A small encoder-decoder audio transcriber, trained from scratch.
Model: log mel input, encoder arch tdnn, encoder norm batchnorm, encoder depths [12], encoder widths [320], decoder layers 10, decoder activation swiglu.
Rows from block 3 of the audio encoder, named by matrix and row number. Each number is 128 + 24 x the weight over its row's rms, rounded and kept within 0 to 255. All counts start at 0.
# conv: pointwise conv (encoder.blocks.3.conv.weight, 320x320x1), inputs 160-319
conv.261 [143 150  95 140 124 122 134 137 117 117 120 136 146 144 154 120 105 118 100  92 111 135 135 133 123 147  96 101 149  92 141 158 146 134 105 153 140 128 122  91 140 109 152 104 145  67 143 125 101 162  57 132 122  95 183  90 132 104 127 136 134 153 155  87  98 103 101 117 141 106 140 105 140 119  84  95 166 140 125 155  84 133 139 123 151 113 114 135 142  92 106 131 126 130 155 149 132 122  98 133 121 102  98 131 121  69 130 120 112 171 131 117 111 148  91  79 133 105 131 127 138  84  94 116 127 117 106 138 131 131 135  48 135 112 109 138 125 144 116  86 159 131 116 120  98 123 142 140 113 132  89  81 108 100 123  96 145 124 106 131]
conv.262 [127 105 170 128 142 146 106 152 120 152 115 155 136 157 119 102  80  81 134 119  85 118  84 134 125 138 135 118 127 141 143 145 109 102 140 127 154 120 115  96 104 169 138 113 103 114 118 113 126  66 113 120 120  87 138 140 132  72 114  79 156 112 136 122 142  90 128 147 145 118 169 117 141 137  73 118 153 163 146 149 130 116 123 124 141 129 122 156 158  83  81 150 147 109 156  86 108 110 126 129  86 131 135 131 137  63 129 152  99 171  83 148 148 139 146 115 121 136 161 129 118 117 150 139 132  70 159 128 115 136 125 154 111 141 115 143 123 121 117 130 108 146 132 135 133 158 137 113 117  94 144  66 115  99 167 114 124 157 119  89]
conv.263 [152 135 151 136 112 108 141 112 125 143 161 175 152 141 150 138  98 104 117 144 111 120 120 167 148 151 130 164 161 149 142 153 147 132 105 145 132 147 125 162 107 144 141 126  96 101 117 133 113 122 129 134 107 126 145 113 154 178 133 157 133 151 109 139 139 133 137 148 101 160 121 150 148 103 143 153 110 114 110 173  96 137 115 141 112 154 143 147 124 142 115 123 106 160 137 159 110 125 127  99  94 128 117  92 155 120 154 168 126 115 121 108 115 127 116 160 112 125 108 111 145  91 166 110 118  79 125 116 108 154 144  73 107 146 136 112  43 130 142 149 143  89 104 125 104 146 136 132 146 133 108 132 101 182 103 107 121 139 166 118]
conv.264 [115 116 117 136 113 127 139 155 172 122  85 122 136 113 109 116 135 153 131 116 119 108  96 115 131 108 107 127 106  89 119 115 130 131  95 136 132 112 125 136 150 103 139 103 107  80 137 121 148 126 146  92 130 136 125 155 128 113 133 104 133 118 132 119 121  86 121 124 189 144 139 121 140 136 101 128 148 181 140 151 103 147  53  81 128  56 106 119 107 127 115 163 154  68 132 107  83  94  72 118 100 119 112 119  99 138 103 145 150 144  97 127  97 119 114 166 130  97 121 134 139 117 132 138 137 194 131 105 108 155 159 137 121 144 144 125 116 133 107  97 122 116 136  73  61 126 104 153 127 149 154 143 137 113 141 123  94 130 132 130]
conv.265 [ 97 129 119 120 111 124 101 143 112 128 126 100 154 125 116 110  92  94 120 126 133 126 122 107 109 106 140 154 121 145 130 142 125 118 140 145 126 102 103 103  95 113 129 138 124 139 164 157  97 164 162 119 124 106 121 166 152  93 126 138 131 149 159 113 118 108 133 128 162 108 132 130  98  90 120 128 122 147  71 145  87 139 157 161 144 149  80 158 122 129 105 113 110 134 149 137 135 106 145 131 128 142 119 111 112  98 135 131  48 176  67 125 137 111 153  98 125 132 110 130  97 132 140 141 112 110 109 138 104  93 115 129 127 136 145 110 116 119 152 115 120 125  51 120 110 122 172 146 118 105  98  55 152 128 108 140 141 162 102 148]
conv.267 [173 125  82 119 121 138 131 161  86 106 120 106 115 137 151 110 136 133  96 112 118 113 123 153 118 142 132 122  85  91 140 109 129 119 129 133 149 114 103  77 140 137 123 105 126 130 139  87 145 151 153 101 154 102  86 124 113 118 147 135 158 124 138 132 134 112  69 124 137 140  37 162 131 129 111 149 101  90 128 163 111 146 140 108 143 140 127 155 130 124 131 102 103 124 121 162 128 136 128 152 120 135 134 169 145 114  98 126  62 115 122 104 119 165 127  97 118  78 105 132 108 142 178 133 131 149 160 160 135 114 161 126 158 129 146 157 142 127 107 115 121  90 109 142 121 105 161 112 144  95  99 133 124 141 101 164 145 153 116 176]
conv.268 [161 147 120 128 137 127 148 160 126 168 148 172 143 142 124 112  69 108 121 116 166 160 136 146 125 146 146 153 139 105 150 144 190 121 126 141 137 102 153 116 118 119 159 133 128 142 134 107 105  57  89 125 109 118 112 124 137 110 131 110 138 148  91 120 157  91 151  79 131 102 116  83 145 125 130 131 120 113 160 150 102 120 139 116 137 158  91 124 152  79  94 145 121 102 134 132 157 123 145  97 136 123 118  59 124 111 121 106  73 135 111 109 165 156 160 157 129 130 150 125  96  71 163 133 154  77 137 125 164 126 132 135  97 111 140 121 121 115 134 124 106 122 116 152 117 104 150 142 154 101 122  75  96 106 117 115 145 113 110  89]
conv.269 [100 142 132 130 107 101  93 130  70 125 161 184  81  95 148  97 151 148  78  82  97 102 112 138 137 156 117 147 140 142 168 152 101 109 145 108  79 109 123 141 105 115  99 137 125 142 152 138 124 109  97 108 121 146 120  89 165 111  99 174 111 131 121 141 148 155 112 172 120 111 102 158 114 160 114 130 137 130 152 160 125 114 125  93 110  88 139 179  81 134 128 118 137 122  80 164 130 138 122 143 156 130 158 113 154 149 108 138 106  67 174 164 109 129 128 140 122  97 127 133 162 137 131 141 142 122 117 120 130 127 127 144 133  82 107 112 122 141 123 119 122 133 105 115  85 112  94  94 100 111 117 158 118  82 121 146 133  83 141 128]
conv.270 [100 126  92 102 148 125 163 103 128 104 147 119 109 138 107 152 133 128 148 102 121  81 118 133 102 130 107 129 134 168 129 176 135 125 130 100 113 174 136 126  94 147 168 142 143 133 117 149 119 113 123 136 127 111 120 138 155  83 113  75 118 163 168 101 156 127 117 165 102 122 143 120 143 148 151 111  72 120 141 134 136 143 140 167 102 129 136 127 131 111 109 120 124 140 126 137  92 112 117 161 135  70 100 144 127 161 106 138 114 115 122  89 135 138  84 132 169 123 108 123 110  94 127 107 102 102  90 173  90 140  99 162 130 202 156 140 100 140 137 111 123 130 143 158 119  95 127 157 162 118 138 122 124 104 135 143 136 166 104 121]
conv.271 [133  95 133 116 145 114  91 116 151  60 116  98 158 129 126 119 123 164 161 144 139 123 155 139 113 128 157 112 160 114 127 116  99 103 128 106  96 125  96 132 167  84 101 118 105 115 146  77 104 153 120 134 163 130 163 118 170 156 144 130 146 145 117  92 145 130 167  85 129 115 139  95 134 116 149 123 134 139 125 131 130 136 127 113 107 101 108 127 124 132 129 137 147 150  76 146 148 115 137 109 142  48 174  73 130  92 138 174 152 124 120 116  96 112 107  95 128  98 122 102 115 126 137 117 131 156 119 133 152 127  96 105 113 131 151 111 115 135 123 127  87  97 127 104 110 110 128 157 113 153  82 171 148 141 128 137  61  91 137 101]
conv.272 [150 120 140 146 155 113 140 146 137 145 115 114 133  94 129 118 133 148 134 124 124 155 155 124 158 128 132 121 140 128 156 118  66 142  97  97 120 121 142 139 150 133 129 142  90 118 112  90 197  77 154 117 132  88  94 133 121 119 122  97 122 136 131 124 101 158 121 137 116 157 123 131 153 147 154 158 147 105 156 102 115  65  57 174 133  86 114 133 149 132  93 122 134 127 104  79 128 113 135  79 155 140 101 149 142 133 154 174 151 108 139  85  80 125 104 132  86 153  93 125 135 137 125 135 112 132  78 143  63 159 111 142  93 108  98 161 128 100 107 124 142 126 124 137 189 129  93 148  94 113  99 130 105 109 141 105 110 162  94 108]
conv.273 [117 179 109 115 111  73  88 152  88 156 114 133 145 169 145 106 140 125  84 105 147  97 128 127 101 107 113 131 146 116  88 110 159 108 134 140 150 152 153 108 136 110  82 109 159  76 150 165 141 135 140 114 127 139 162 130 133 109 166 117 143 109 114 134 153 131 128 141 143 114 113 104 137 143 131 107 145 130 132 135 118 115 130 116 117 144 147 156 168 139 143  92 106 108  85 135 111 156 140  97  97 140 152 135  89 105 112 141 132 128 107 146 107 163 106  88 149 172 119 151 141  92 101 114 118 108 146 148 132 140 120  85 174 120 121 171 129  93 135 100  93 172 160 122 136 120 130 140 140  99  80 148 128 123 149 145 120 140 121 136]
conv.274 [133 108 113 116  99 152 118 115 149 164 106 160 150 152 152 126 110 115 134  93 127 131 132 103 126  90 104 152 148 132 126 135 140 160  98 122 128 104 127 153  96 146 108  96 100 129 166 116 114  60 168 139 139 125 159 106 125 112 134 132 114  65 137 142  92 110 115 142 135 138  88 150 150 153  86  89 138 149 172  60 100 113 108 112 154 109 157 125 143 144 157 130 145 110 170  94 100 103 143 133 105 144 154 100 155 162 155  68 156 134 118 146 139 116 111 122 105 123  94  91  96 152 100 138 165 174 141 129 123 141 158 134 117 125 166 140 124 111  96 130 127  92 156  74 132 151 130 101 119  95 140  99  88 166  98 142 143 137 125 130]
conv.275 [ 80 112 123  97 158 112 102 130 119 118 110 159 117  87  75 107 126 126  99  86  87 159 143 106 148 142 150 111 104 130  89 136 123 130 106 122 149  88 121 125 144 138 108 114  81 109 129  93 102 135 127 129 124 102 139 121 162 118 126 131 166 113 124 140 118 152 113  83 187 114 163 159  98  89 148 156 153 156 138 102 128 146 154 127 108 134 148 144 124  94 100 112 131 116  87 122 166 115 124 149  88 158 177 146 154 149 136 109 129 132 126 143 153 125 126 110 151 132 160  83 112 126 153 110 117 128 137 136 124  84 152 129 140 139 141 105 132 131 144 137 144 107 144 163 119 112 132  95 133 114 186 135 122 151 119 154  80 166  68  94]
conv.277 [137 153 145 105 128 118  88 151  84 130 102 135 163 127 103 123 137 131 109  95  68 134 129 115  66 165 103  87 103 138 156 128 143 135 145 121 134  85 103 125 115 134 146 112 121  90 119 111 165 128 130 132 145 113 132 123 140  92 148 130 155 108 156 135 132 111  91 160 144 122 160 142 118 123 126  81 166 151 139 115 147 115 120  74 142 149 120 158 127 113 114 157 115 143 140 119 138 126 113 130 136 123 114 129 125 113  87 131  85 121 148 120 108 128 144  32  92 137 159 183 117 149  97 123 117 143 113 136 137 124 131 101 146 124 129 134 131 161  96 107 167  97 141 104 131 118 140 103 123 131 119 140 134 146 147 129  94 161 113 106]
conv.278 [ 94 131  77 128 144 163 111 117 125  79 126 137 132  69  73  99 141 121 119 154 115 129 137 120 133 123 146 155  88 124  97 139  96 156  83 124 135  71 145 119 114 135 146 177 110 105 133 144 146 172 139 133 140  93 131 143 172  78 112 114 126 127 155 137 131 112  99 134 141 131 127  82 144 119 102 156 163 169 145 100 160 147 151 106 152 150  70 115 147 135 105 142 127 111 172 122 121 109 155  80 124 116 140 113 101 132 122  90 149 114  70 105 142 149 137 118 136 133 153 124 123 100 162  91 133 139 133 117 134 141 156 106  92 134 152 135 145 116 178 160 165 109 104 151 123 158 159  91 134 110 154 124 110 110 168  92  99 141 125 106]
conv.279 [124 118 100 138 113 141 159 106 140 114 107 129 156 118 119  89 152  86 127 130 160 128 107 177 158 118 146 108 119 141 138  95 123  98 130 115 138  98 163 101 163  94 122  98 121 145 117 101 149 128 127  83 136 228 142 104 110 131 158 130 138 106  95 129 116 116  91  99 106 142 159 140 112  99 102 103 113 118  91 152  90 133  66  84 122 141 139 103  94 157 131 128 155 129 174 119 125 136 100 121  99 142 131 106 142 142 120 107 125 106 152 103 156 135 115  91 147 103 121 163 101 155 132 141  95 151 109 143 128 122  86 117 141 174 111 135 138 124  89  99 122 101 113 126 123 129 175 117 121 128 131 163 119 136 127 141 119  97 159  96]
conv.280 [134 122 161  93 140  86 120 168 119 124 148 147  74  94 123  94 119  97 124 143 123 133 112 128 125  98 133 160 157 123 130 130 121 123 124 173 164 158 141 113 144 119 137 117 120 104 133 108 113 136 115 135 111 153  94 137 138 111 104 140 122 133  82 159 137 163 122  99 105  81 100 136  79 124  65 165 125 139 140 163 106 143 138  94  96  78  88 160 167 138 113 134 128 152 153 132 153  94 146 122 147 137 100 145 130 101 129 143 109 118  95 115 133 114 134 134 125 119 148 173 156 117 151 169 124  95 139 104 110 129 136 144 155 129 119 130 104  83 126 143 132 109 109 146 144 135 168 126 117 116 138  98 158 126 116  88 111 123 138 149]
conv.282 [136 146 133 158 103 137  90 137 113 160 122 161 148 109 128 118 105 140 123 103  88 110 107 127 119 138 132 125 150 126 117 137 107 108 113 176 118 117 100 116  93 108  99 145 130 183 132  83 119 143 153 162 104  93 120  91 118  98 115 117 123  81 132 118  96 157 104 113 165 119 133 178 148 121 103 114 134 168 132 132 110 149 144  94 123 124 139 135 143  90 157 102 136 138 172 151 151  87  97 157  86 119 141 104 113 128  89 111 165 115 150 128 123 122 123 140 127 137 144 127 138 149  84 148 136 155 120 117 119 126 181 113 102 155 138 115  87 130 136 152 142  85 137 122 147 146  92  98 189 110  90 123 129 121 123 125 135  91 101  72]
conv.284 [ 86  92  71 134 124 120 154 157 106 139  94 182 104 184 134 121 113 127 123 113 120 169 134 173 100 122  97 126 110  97 148 118 137 135  77 123  89 132 120 154 124 128  86 129  74 128 116 161 146 106 110 116 127  95 123 114  82 160 120 172 113 101 119 131 110 148 103 132 132 130 106 131  85 115  89  99 141 160 131 109  93 113 130 118 110 153 138 157 103  87 128 121 138 108 144 103 169 159 117 135 101 118 118 139 167  77 102  86 136  77 129 151 113 128  99 155  68 119  77 104 145  94 160 125 124  97 109 123 110 135 150 142 155 131 174 123 124 117 113 133 168 110 160 103  86 151 137 106  67 112 129 166 111 148 164 137 134 123 119 142]
conv.285 [112 118 129 135  94 158 136 138 138 182 126 112 103 123 100 109 147 129 121 140 148 125 105 129 129  96 161 135 148 137 167 141 138 165 122 119 128  95  95 112 158 139 135 156 120 147  74 172 134 151 135 131  96 134 114  61  78 165 136 129 121 132 117 112 151  84 105 128 142 119 156 116 120 125 131 160 104 142 155 177  86 151  99 140 119 176 155 127 107 108 148 100 157 139 167  93 131 135  90 130 103 163 116  87 135 112 136 108 165 108 158 120 145 122 152 123  98 116 120 148 120 120 144 132 141 157  97 150 155 143 116 120 122 106 139  96 154 105 134 177 145 103 134  99 126 170 132 120 123  86 127 130 102 120 128 104 125 117 163 114]
conv.287 [ 99 144 132 101 144 122 138 117 107 138 164 119  97 100 117 138 119 140 138 116 163 103 145  98 130 154 145 114   9  81 123 114 112 143 136 100 140  91 118  87 135 124 162 125 114 110 103 122  84 117 135 149 101 161 158 171 139 107 137 117 111 131 127 163 129 132 128 114 133 155 138 124 107 133 125 115 121 138 110 183  97 120  95 109 102 136  84 135 120 116 142 115 117 117 107 109 145 147 124 154 150  86 161 140 108 125  93 146 130 114  82  90 151 125  93 145  87 108 139  97  99 111 165 151 123 138 130 121  92 158 127 101 134 150 139 147 148 144 155 118 139 143 120 129 158 158  93 123 126  89 162 107 125 142 145 137  92 110 131 151]
conv.288 [117 132 140  84  96  94 125 127 117 157 178  93 138 137 117 121 144 149 133  85 168 133  85 149 151 184 158 109 115 118 163 132 110 137 174 165 108  90 143  94 156 127 164 141 140 120 139 165 110  96 100  77 132 141 140  97 119 118 143 112 112 137  84 114  80 110  97 144 113 123  85 148  95 136 135  84 125 115 125 146  71 155 139 123 124 149 136  92 123 111 124 112 139 130 139 155 130  92 166 136  85 154 148 139 124 103 126 154 124 156 171 152 133 151 139 148 131 134 111 144 119 154  47 119 118 141 145 114 123 155 110 109  80 145 152 105 129 123 135 181 121 135 145 141 106 122 142 155 150  81 109 153 140 143 142 120 151 157 110 143]
conv.289 [135 106 100  98 118  90 140 154  81 141 158 102  87 127 105 148 133 101 156 123 152  90  94 152 132 103  88 158 125 119 123 127 115 127 160 111 142 134  84 125  91 109 146 142 128 170 168 144 154  79  96 150 160  95  91 116 143 132 104 105 143 124 109  98 192 103 114 127 138 111  92  92 119 125 116 130 101 136 121 111 122 114  97 126 135 131 116 160 129 157 139 155 126 108 148 153  98 151 117 113 151 131 128 128 105 119 121 127 161 149 127 106 140 131 132 159  86 131 134 139 181 133 164 122 147  96 157 115 136 150 127 143  92  69 126 115 152 157 146 159  83 167 100 147 137 140 131 121 129  98 138 153 135 107 132 124 154 124  88 125]
conv.290 [106 131 145 145 119 140 136 113 171 139 114 135 138  93 103 125 177 165 103 133 145 106 130 133 138  96 110 117 132 148 140 126  99 142 126 121 112 152  97 131 151 105 121 162 112 100 115 127 145 131 136 129 123 124 138 132 132 114 100 136 123 126 123 133 107 118  92 161 184 130  56 108 139 141 143 128 138 132 147 151  97 178  70 118  87 119 139 129 152 173 123 150  54  96 136  89 105 119 109 143 129 119 109 118 117 151 145 170 180 123 147  97 123 128 118 125 121 108 105 109 158 118 139 137 144 173 117 114 149 136 129 128 135  91  92  84  93 116 107 102 134 137 151  68 131 105  96 150 151 114 133 159 105 103  84 107 125 127 147 129]
conv.291 [102 139 102  80 124 108 112 124 155  80  90 112 144 143 115 132 133 118 144 106 152 177 153 143 142 131 157 164 118 148 131 118  98 112 152  99 143 139 146 137 174  97 121  70 126 108 119 151 143 145 140 135 111 141 160 152 114 107 120 111 163 122 158 107 133 112  94 147 140 131 152 125 104 115 133 167  93 120 128 129 126 145 111 111 158 106 109 105 121 114 111 138 142 126 113 113 138 111 167 133 180  93 129 116 105  65 132 131 103 171 136 137 176 119 147  95 179 159 109 154 121 181 106 154 177 144  86 148 150  94  97 108  92 100 112 152 117 124 135 129  94  74 158  99 119 155 139 157 117 125 144 136 144  95 149 124  87 118 113  77]
conv.292 [111 145 130 120 105 138 140 155 116 136 145 123 100 125 141 118 119 124 150 135 155 136  59 141 115 113  65 148 128 133 124 168 105 148 105 108  84 159 127 152 149 153 133 164  87 131 140 134 114 122 136 124 166 141 128 100 128 157  83 120 129 150 178 146  94 137 134 105 101  92  80 103  66 140 116 128 136 128 142 111 103 146 130 118  92 122 113 167 132 120 117 109  98  88 140 155  82 127  77 128 124 126 101 118 143 144  96 113 116  99 139 129 127 135 136 144  84  95 124 130  97 116 111 143 144 135 130 132 149  82 153 125 155 105 108  79 106 140 136  99 121 114 129 158 109 128 145 154 124  99 103 157  88 126 153 131 170 114  72 130]
conv.293 [164 133 152 141 100 102 100 138 113 163 116 184  96 138 113 135 124 102 150 173 118 111 139 128 101 106 119 143  70 130 139 101 149 132 121 173 124 149 110 126 114 123 157 113 161 115  87 136  67 157  62 111  90 137 120 115 130 111 103 133 135 112 146 115 151 135 122 155 156 151 144 119 138  74 124 168  81  96 113 161 143 107 141  94  96 149 124 100 142 103 128 144 117 132 135 102 128 120 139 147 125 110 141 127 100 136 136 149 102 127 118 134 140 130 167 107 133  95 137 142 167 134 170 147  81 124 127 153 106 108 124 119 163 130 142 127 122 146 138 104 155 146 133  80 127  76  98 157 165 137 117 100 169 145 112 132 138 111 115 127]
conv.294 [198 142 142 162 141 129 120 142 130  95 104 137 148 116 120 128 152 115 117 129 124 118 129  94 121 140 119 121 128 122 156 117 198 172 124 135 137 128  91  83 117 100  87 109 118 110 112 135 143 131 105 124 147 109 110 103 117 122 158 123 140 114 127 127  85 128 134 146 142 130  46 108 142 128 120 142 143 129 176 124 133 141  97 123 129 146 115 167 163 157 101 154  88 140 139 119 157 167  89 123  72 137 105  75 142 179 173 128 112  82 153 120 142 141 104 132 163 112 137 123 110 116 150 116 136 149 111 156 140  96 120 154 148  90 141  77 124 118 115 130 169  95 141 126 134 112 123 114 149 111 151 134 114 166 143 118 130 128 124 191]
conv.295 [153 122 152 131  87  96 142 132 146 154 117  92 135 123 159 152 165 170 128 138 169  87 167 171 113 129 110 142 106  84 156 125 113 134  94 127 164 127 111 103 102 127 155  59 150 114 129 119 146  81 133 194  63 117 110 104 125 148 169 159 124 112  97 138 124 109 159 113 103 114  93 154 144 144 122 151 147 110 154 106 131  48 147 121 117 143  95 102 150 193 149 151 137 120 133  83 147 159 177 100 138 112 128 151 115 135 150 159 176 112 121 101 119 118  79 125  61 124 148 133 150 112 114 104 117 153 125 118 136 110 139  88 151 103 144 128 146 135 104 114 119 166 126 138 166 151 133 147 143 144  99 128 114 127 133 120 159 145 162 130]
conv.296 [123 149  97 120 105 117 158 117 153 107 100 146  98 165 129 123 137 116 152 119 111 149 150 156 140 152 156 144 108  96 149 164  88 139 146 110 123 103 140 130  96 180 171 109 130 180 105  83 136 125 129 109 148  57 122 149 147 160 135 115  87 135 130 106 128 159 145 115 132 167 104 174 104 117 134 128  95 147 106 127 113 109 123 147 123  90 110 117 143 138 144 136 136 110 181 133 132 116 154 130 129 125 147 111 107 139  64 137 137 175  91 162 120 151 142 144 128 154 128 154 145 145 155 112 162 120 118 134 124 140 156 152  94 110  99 160 116 118  95  84 136 112 164 127  91 147 128 147 109  79 140  94 129 157 136 135 126 132 102 134]
conv.297 [143 129 126 129 123 141 145 150 118 157 123 126  39 111  68  94 103 149 123 132 141 158 116 152 143  99  97  97 118 133 130  90 144 133  72 123 124  74 112 105 131 132 109 115  68 147 116 136 158 150  80 127 113 113 116 119 104 116 140 101 161 149 109 113 136 160 119 123 141 135 163  93 160 174  75 160 121 148 145 116 154 126 147 133 114 130 154 124 133 114 108 132 121 142 125 180 166 138 159 110 140 157  99 154 130 110 107 103  94 103 112 117  79 115 141 130 148 147 133 105 133 126 171 147  95 113  97 130 136 170 116 165 117 144 108 136 162 122 134 170 147 101  88 156 143 141 117 101 124 110 179  96 153 165 169 157 132 122  94 114]
conv.298 [ 89 135 106 160 137 125 133 135 144 157 123  82 158 175 143 157 116  85 119 137 132  98 152  87 140 120 156 149 148 128  97 131 167 105 121  87 119 135 148 141 127 130  95 140 116 159 129 131 113 121 108 147 113  96 159 156 121 151 129 122 130 136 125 116 140  85 150 116 149  96 142  85 172 102 173 116 129 115 117 128 108 142 152 172 124 143 126 166 165 128 138 110 106 116 123 133 151 101 120 194 139 144 121 125  99 126 161  88 102 116 136  94  96 111 128 122  94 128 145 138 107 129 142  84 102  73 143 124 142 140 151 103 120 135 141 146 105 156 147  98 143  82 117 130 128  97  77 112 102 101 117 106 163 128 134 149 132  98 147 119]
conv.299 [121 129  99 161 120 106 102 125 138 115  98 166 157  72 122  92 104  80 132 149 101 162 118 134 126 129 173 129 137 139 150 107 119  96 162 101 122 135 171 122 110 100 146 143 125 132 141  89 125 119 132 107 132 129 135 127  83 122 103  89 171 140 138 142 113 109 143 116  89  94 147 105 137 118 144 121 117 143 113 120 116 127  82 124 156 128 139 122 127 147 123 108 116 134 148 131 129 140 144  64 147 119  71 139 108 143 154 150 129 128 138 120 107 136 140 108 123 121  94 145 144  63 126 123 129  81  82 118 128 102 159 145 107 139  97 163 131 114  86 132 133  89 131 131  85 150 149 117 152 135 133 145  74  89 146 104 121 137 123  70]
conv.300 [111 106 127 155 119 174  95 110 137 148  88 147 100 130 118 117 132 170 115 103 119 102 133 147 125  80 128 115 110 117 159 133 147 129 118 113 141 137 179 143  80 118 122 136 180 134  98 143  81 120 128  89 111 122 137  77 123 157  70 113  93 135 143 165 120 118 145 138 157 142  99 102 122 117 170 133 148  69 126 102  79  92 135 131 145 103 173 148 139 130 164 106 114 157 119  75 127 131 151 152 100 136 146 154 153 121 127  83 134  82 148 165 106 110  93 110 165 110 114 171 132 165  94 123 132 156 135 148 140  78 132 164 138 110 152 110 114 153 172  91 104 137 149 106 133 125 105 130 125 153 162 138 133 139 117 142 157 184 110 119]
conv.301 [105 121 136 132 132 118 148 126  82  84 101 118 166  87 122 132 152 104 102 135 128 167 114 140  83  72 139 146 152 134 103 127 184 147 131 112 148 133 134 130 137 128  89 108 137  62 117 137 109 150 124 120 123 122 116 119 163 101 124 152 118 124 134  89 124 121 124  99 129  91 137  96 121 132 166 101 139 132 112 133  93 118 139 118 110 171 157 136 130 126 110 125 117 136  98 148 149 100 132 120 118 108 154 101 116 141 120  95 126 107 150 168 100 124  90  97 114 122 119 138 134 109 125 106 111 118 100 135 127 128 150  84 145 158 149 177  94 124 153 139 124 104 122 111 103 152 139 132 101  72  90 105 109 157 176 116 131 154 140 125]
conv.302 [151 141 115 135 137 114  84 112 112 141  80 106 137 117 139 145 142 127 103 114 133 146 134 125  76  75 124 153 124 151 100 103 135 142 137  87 160 125  93 118 133 123 107 113 175 116 141 123  96 128 140 189 122 160 134 129 120 102 119 118 159 154 136 134 110 104 137 116 117 123 129 123 157 147 130 118 124 132 142 103 178 143 130 128 159 162 127 136 150 155 141 165 119 129 149 108 154  96 111 110 120 131 171 133 151 138 162 121 150 128 119  70 184  54 112 136 153  92 111 110  88 142 128  82 139 169 155 122 153  95 140 132 132 143 149 157 148 125  98 145  79 109 119 110 160  94 175 114 157 139 131  87 117 116  94 113 121 134  86 133]
conv.303 [124 116 164 159 111 143 150 135 127  94 160 145 128 139 132 118 133 100 127 125  72 158  85 137  96 140 129 135 156 124 155 150 147 127 153 166 132 109 131 149 106 124 128 112 111  98 146  75 145 141  99  99 157 140 101 102 104 115 104 110  92 128 104 104 137 103 102 177 141 126 154 110 133 112  92 102 171 127 157 173  72 127  90 136 104 150 115 167 111 128  87 141 136 111 125 121 140 158 148  76 170  84 114  79 146 162 120 134  82  85 119 104 106 161 100  97 131 116 115 132 171 122 131 141 155 120 122 143  96 147 115 163 134 135 126  97 112 140 112 173 145 106 159 145 128 155 141 129 119 145 108 109 104 163 121 115  79  80 136 143]
conv.304 [130 128 147 154 151 112 109 111 109 146 138 114 142 150 117 185 123 145  98 121 121 110 158 148 112 123 105 127 142 174  96 144 101 126  97  80 131 136 137 102 101 134 114 108  78 119 109 123 150  60 124 139 123 135 157 130 155 108  90 119 164  90 156 166 118  81 149 137  95 139 113 149  94 127  98 162 143 130 155 157  97  55 149 145  48 121 131 135 133 136 108  92 105 139 105 112 115 125 149 141 100 130 107 132 111 134 131 143 156  81 143 115  93 146  95 164  57 140 150 140 114 153 144 137 137 140 145 141 138 113 121 115 143 154 111 126 137 140 136 105  96 115 144 140 191 137 145 109 123 142 118 137 136 139 160 146 148 141 115 104]
conv.305 [ 95 132 100 169 101 145 174 137 114 159 130 118 117 129 139 125 109 103 110 176 136 117 117 108 102  90 140 130 135 151 106 119 148 143 117 168 127  89 135 141 152 142  70 136 137 135 104 185 131 165  94 113 134 141 171 132 104 120 154 163 107  82 130 144 144 100 118 194 149 170 124  88 132 128  84 137 124 156 107 195 137 106  67 128 125 153 111 112 151 163 143 149 117 103 124 118 134 120 120  78 152 149 151 100 119 129 140 150 123 109  90  98 140 142 137 138 131  92 140 165 166 132 112 130 137 147 131 133 152 104 130  78 116 134  98  74  85 135 109 123 131 112  72 102 143 111 148 136 138 144  89 132 158 120 156  72 135 120 170 141]
conv.306 [146 132 113 108 159 135 132 128 111  94 123 101 114 117 120 106 164 174 144  89 122 140  93 133 113 137 103 121 148 137 131 139  98 135 132 129 151 125 130 110 133 144 177  60  88 121 129 120 154 135 159 103 142 124 119 155 168 126  91 153 147 139 126 134 131 117 124 124 155 153  97 109 122 143 114 165  75 153 127 161 175 147  60 108 125 130 121 161 125 134  89 111 132 127  98 118 135 123 112  99 157 102  84 103 170  85 129 150 122 146 133  86 143 126 125 109 140  99  88  93 140 165 137 131 146 120 117 115 126 153 147 139 188 125 116 129 128 144  94 124  96 107 129 116 151 124 143 154 107 122 158 116 153 110 119 136 162 119 140 151]
conv.307 [137 151 171 139 143  91 153 129 123 112 147 162  80 128 121 125 158 145 107 117 176 133  99 106 104 119 110 138  85 113 116 146 159 134 145 123 112 115 106 101 106 144 162  95 118 131 169 138 140 112 154 159  78 122 124 114 110 109 142 111 142 123 136 117  99  70  97 102 124 105 121 167 121 116 113 103 136 135 150 125  85 130 125 100 132 155 108 120 182 129 145 159 127 111 127 103 114 165 135 139 167 108 121 149 120 137  55 143 143 132  98 126 129 130 125 121  88 109 145 138 161 129 101 156 141 121 124 138 121 117 121 151 153 142 155 160 129 107 128 150  96 136 140 101 178 100 117 132  99 149 144  96 161  95 170 170  99 128 149 132]
conv.308 [199 132 125  93 137 120  90 156 129 141 157 149 114 120 117  83 105 115 134  85 125 130  73 142 142 113  78 127 128 146  97 113 111 146 147 137 145 157 153 121 161 113  90 114 110 132 116  84  68 149 152 130 113 195 132 138 115 121  68 111 120 129 110 171 102 127  75 121 121 144 163 113 134 139  97 135  81 113 112 120  85 101  94 126  70 130 122 105 142  86 114 144 134 111 145 113 156 105 137 125 142 141 151 115 170 151 155 118 108 138 111  95 189 168 127 123  99 129 137 124 130 156 162 124 159 114 144 102 125  81 139 108 120 123 130 129 137 110 135 106 119 107 133 167  79 163 158 165 102 140 120 135 116 131 103 113 126 136 124 124]
conv.310 [110 182 115 109 105 115 122 133  72 107  78 134 105 134 149  96  73 125 171  86  96 139  87 116  87 105  91 129  89 157 151 158 129 110 126 155 174  99 125 118 111  93 152 113  83 126 112 150  96 129 124 140 102 157 117 108 118 104 152 130 113 137 176 167 148 137  97 105 125 136 144 134 166  92 108 151  98  92 115 116 121 129 160  81 141 101 109 102 108 120 156 155 106 184 148 147 125 127 125 141 131 170  97 125 100 133 119 149 116 108 122 150 103 120 106 115 116 158 156 130 151 111 130 133 149 133 124 129 127 132 155 119  87  98 123 112 132 153  68 131 111 144 132 133  72 103 131 143  72 106 136 143 143 144 113 133 114  93 142 124]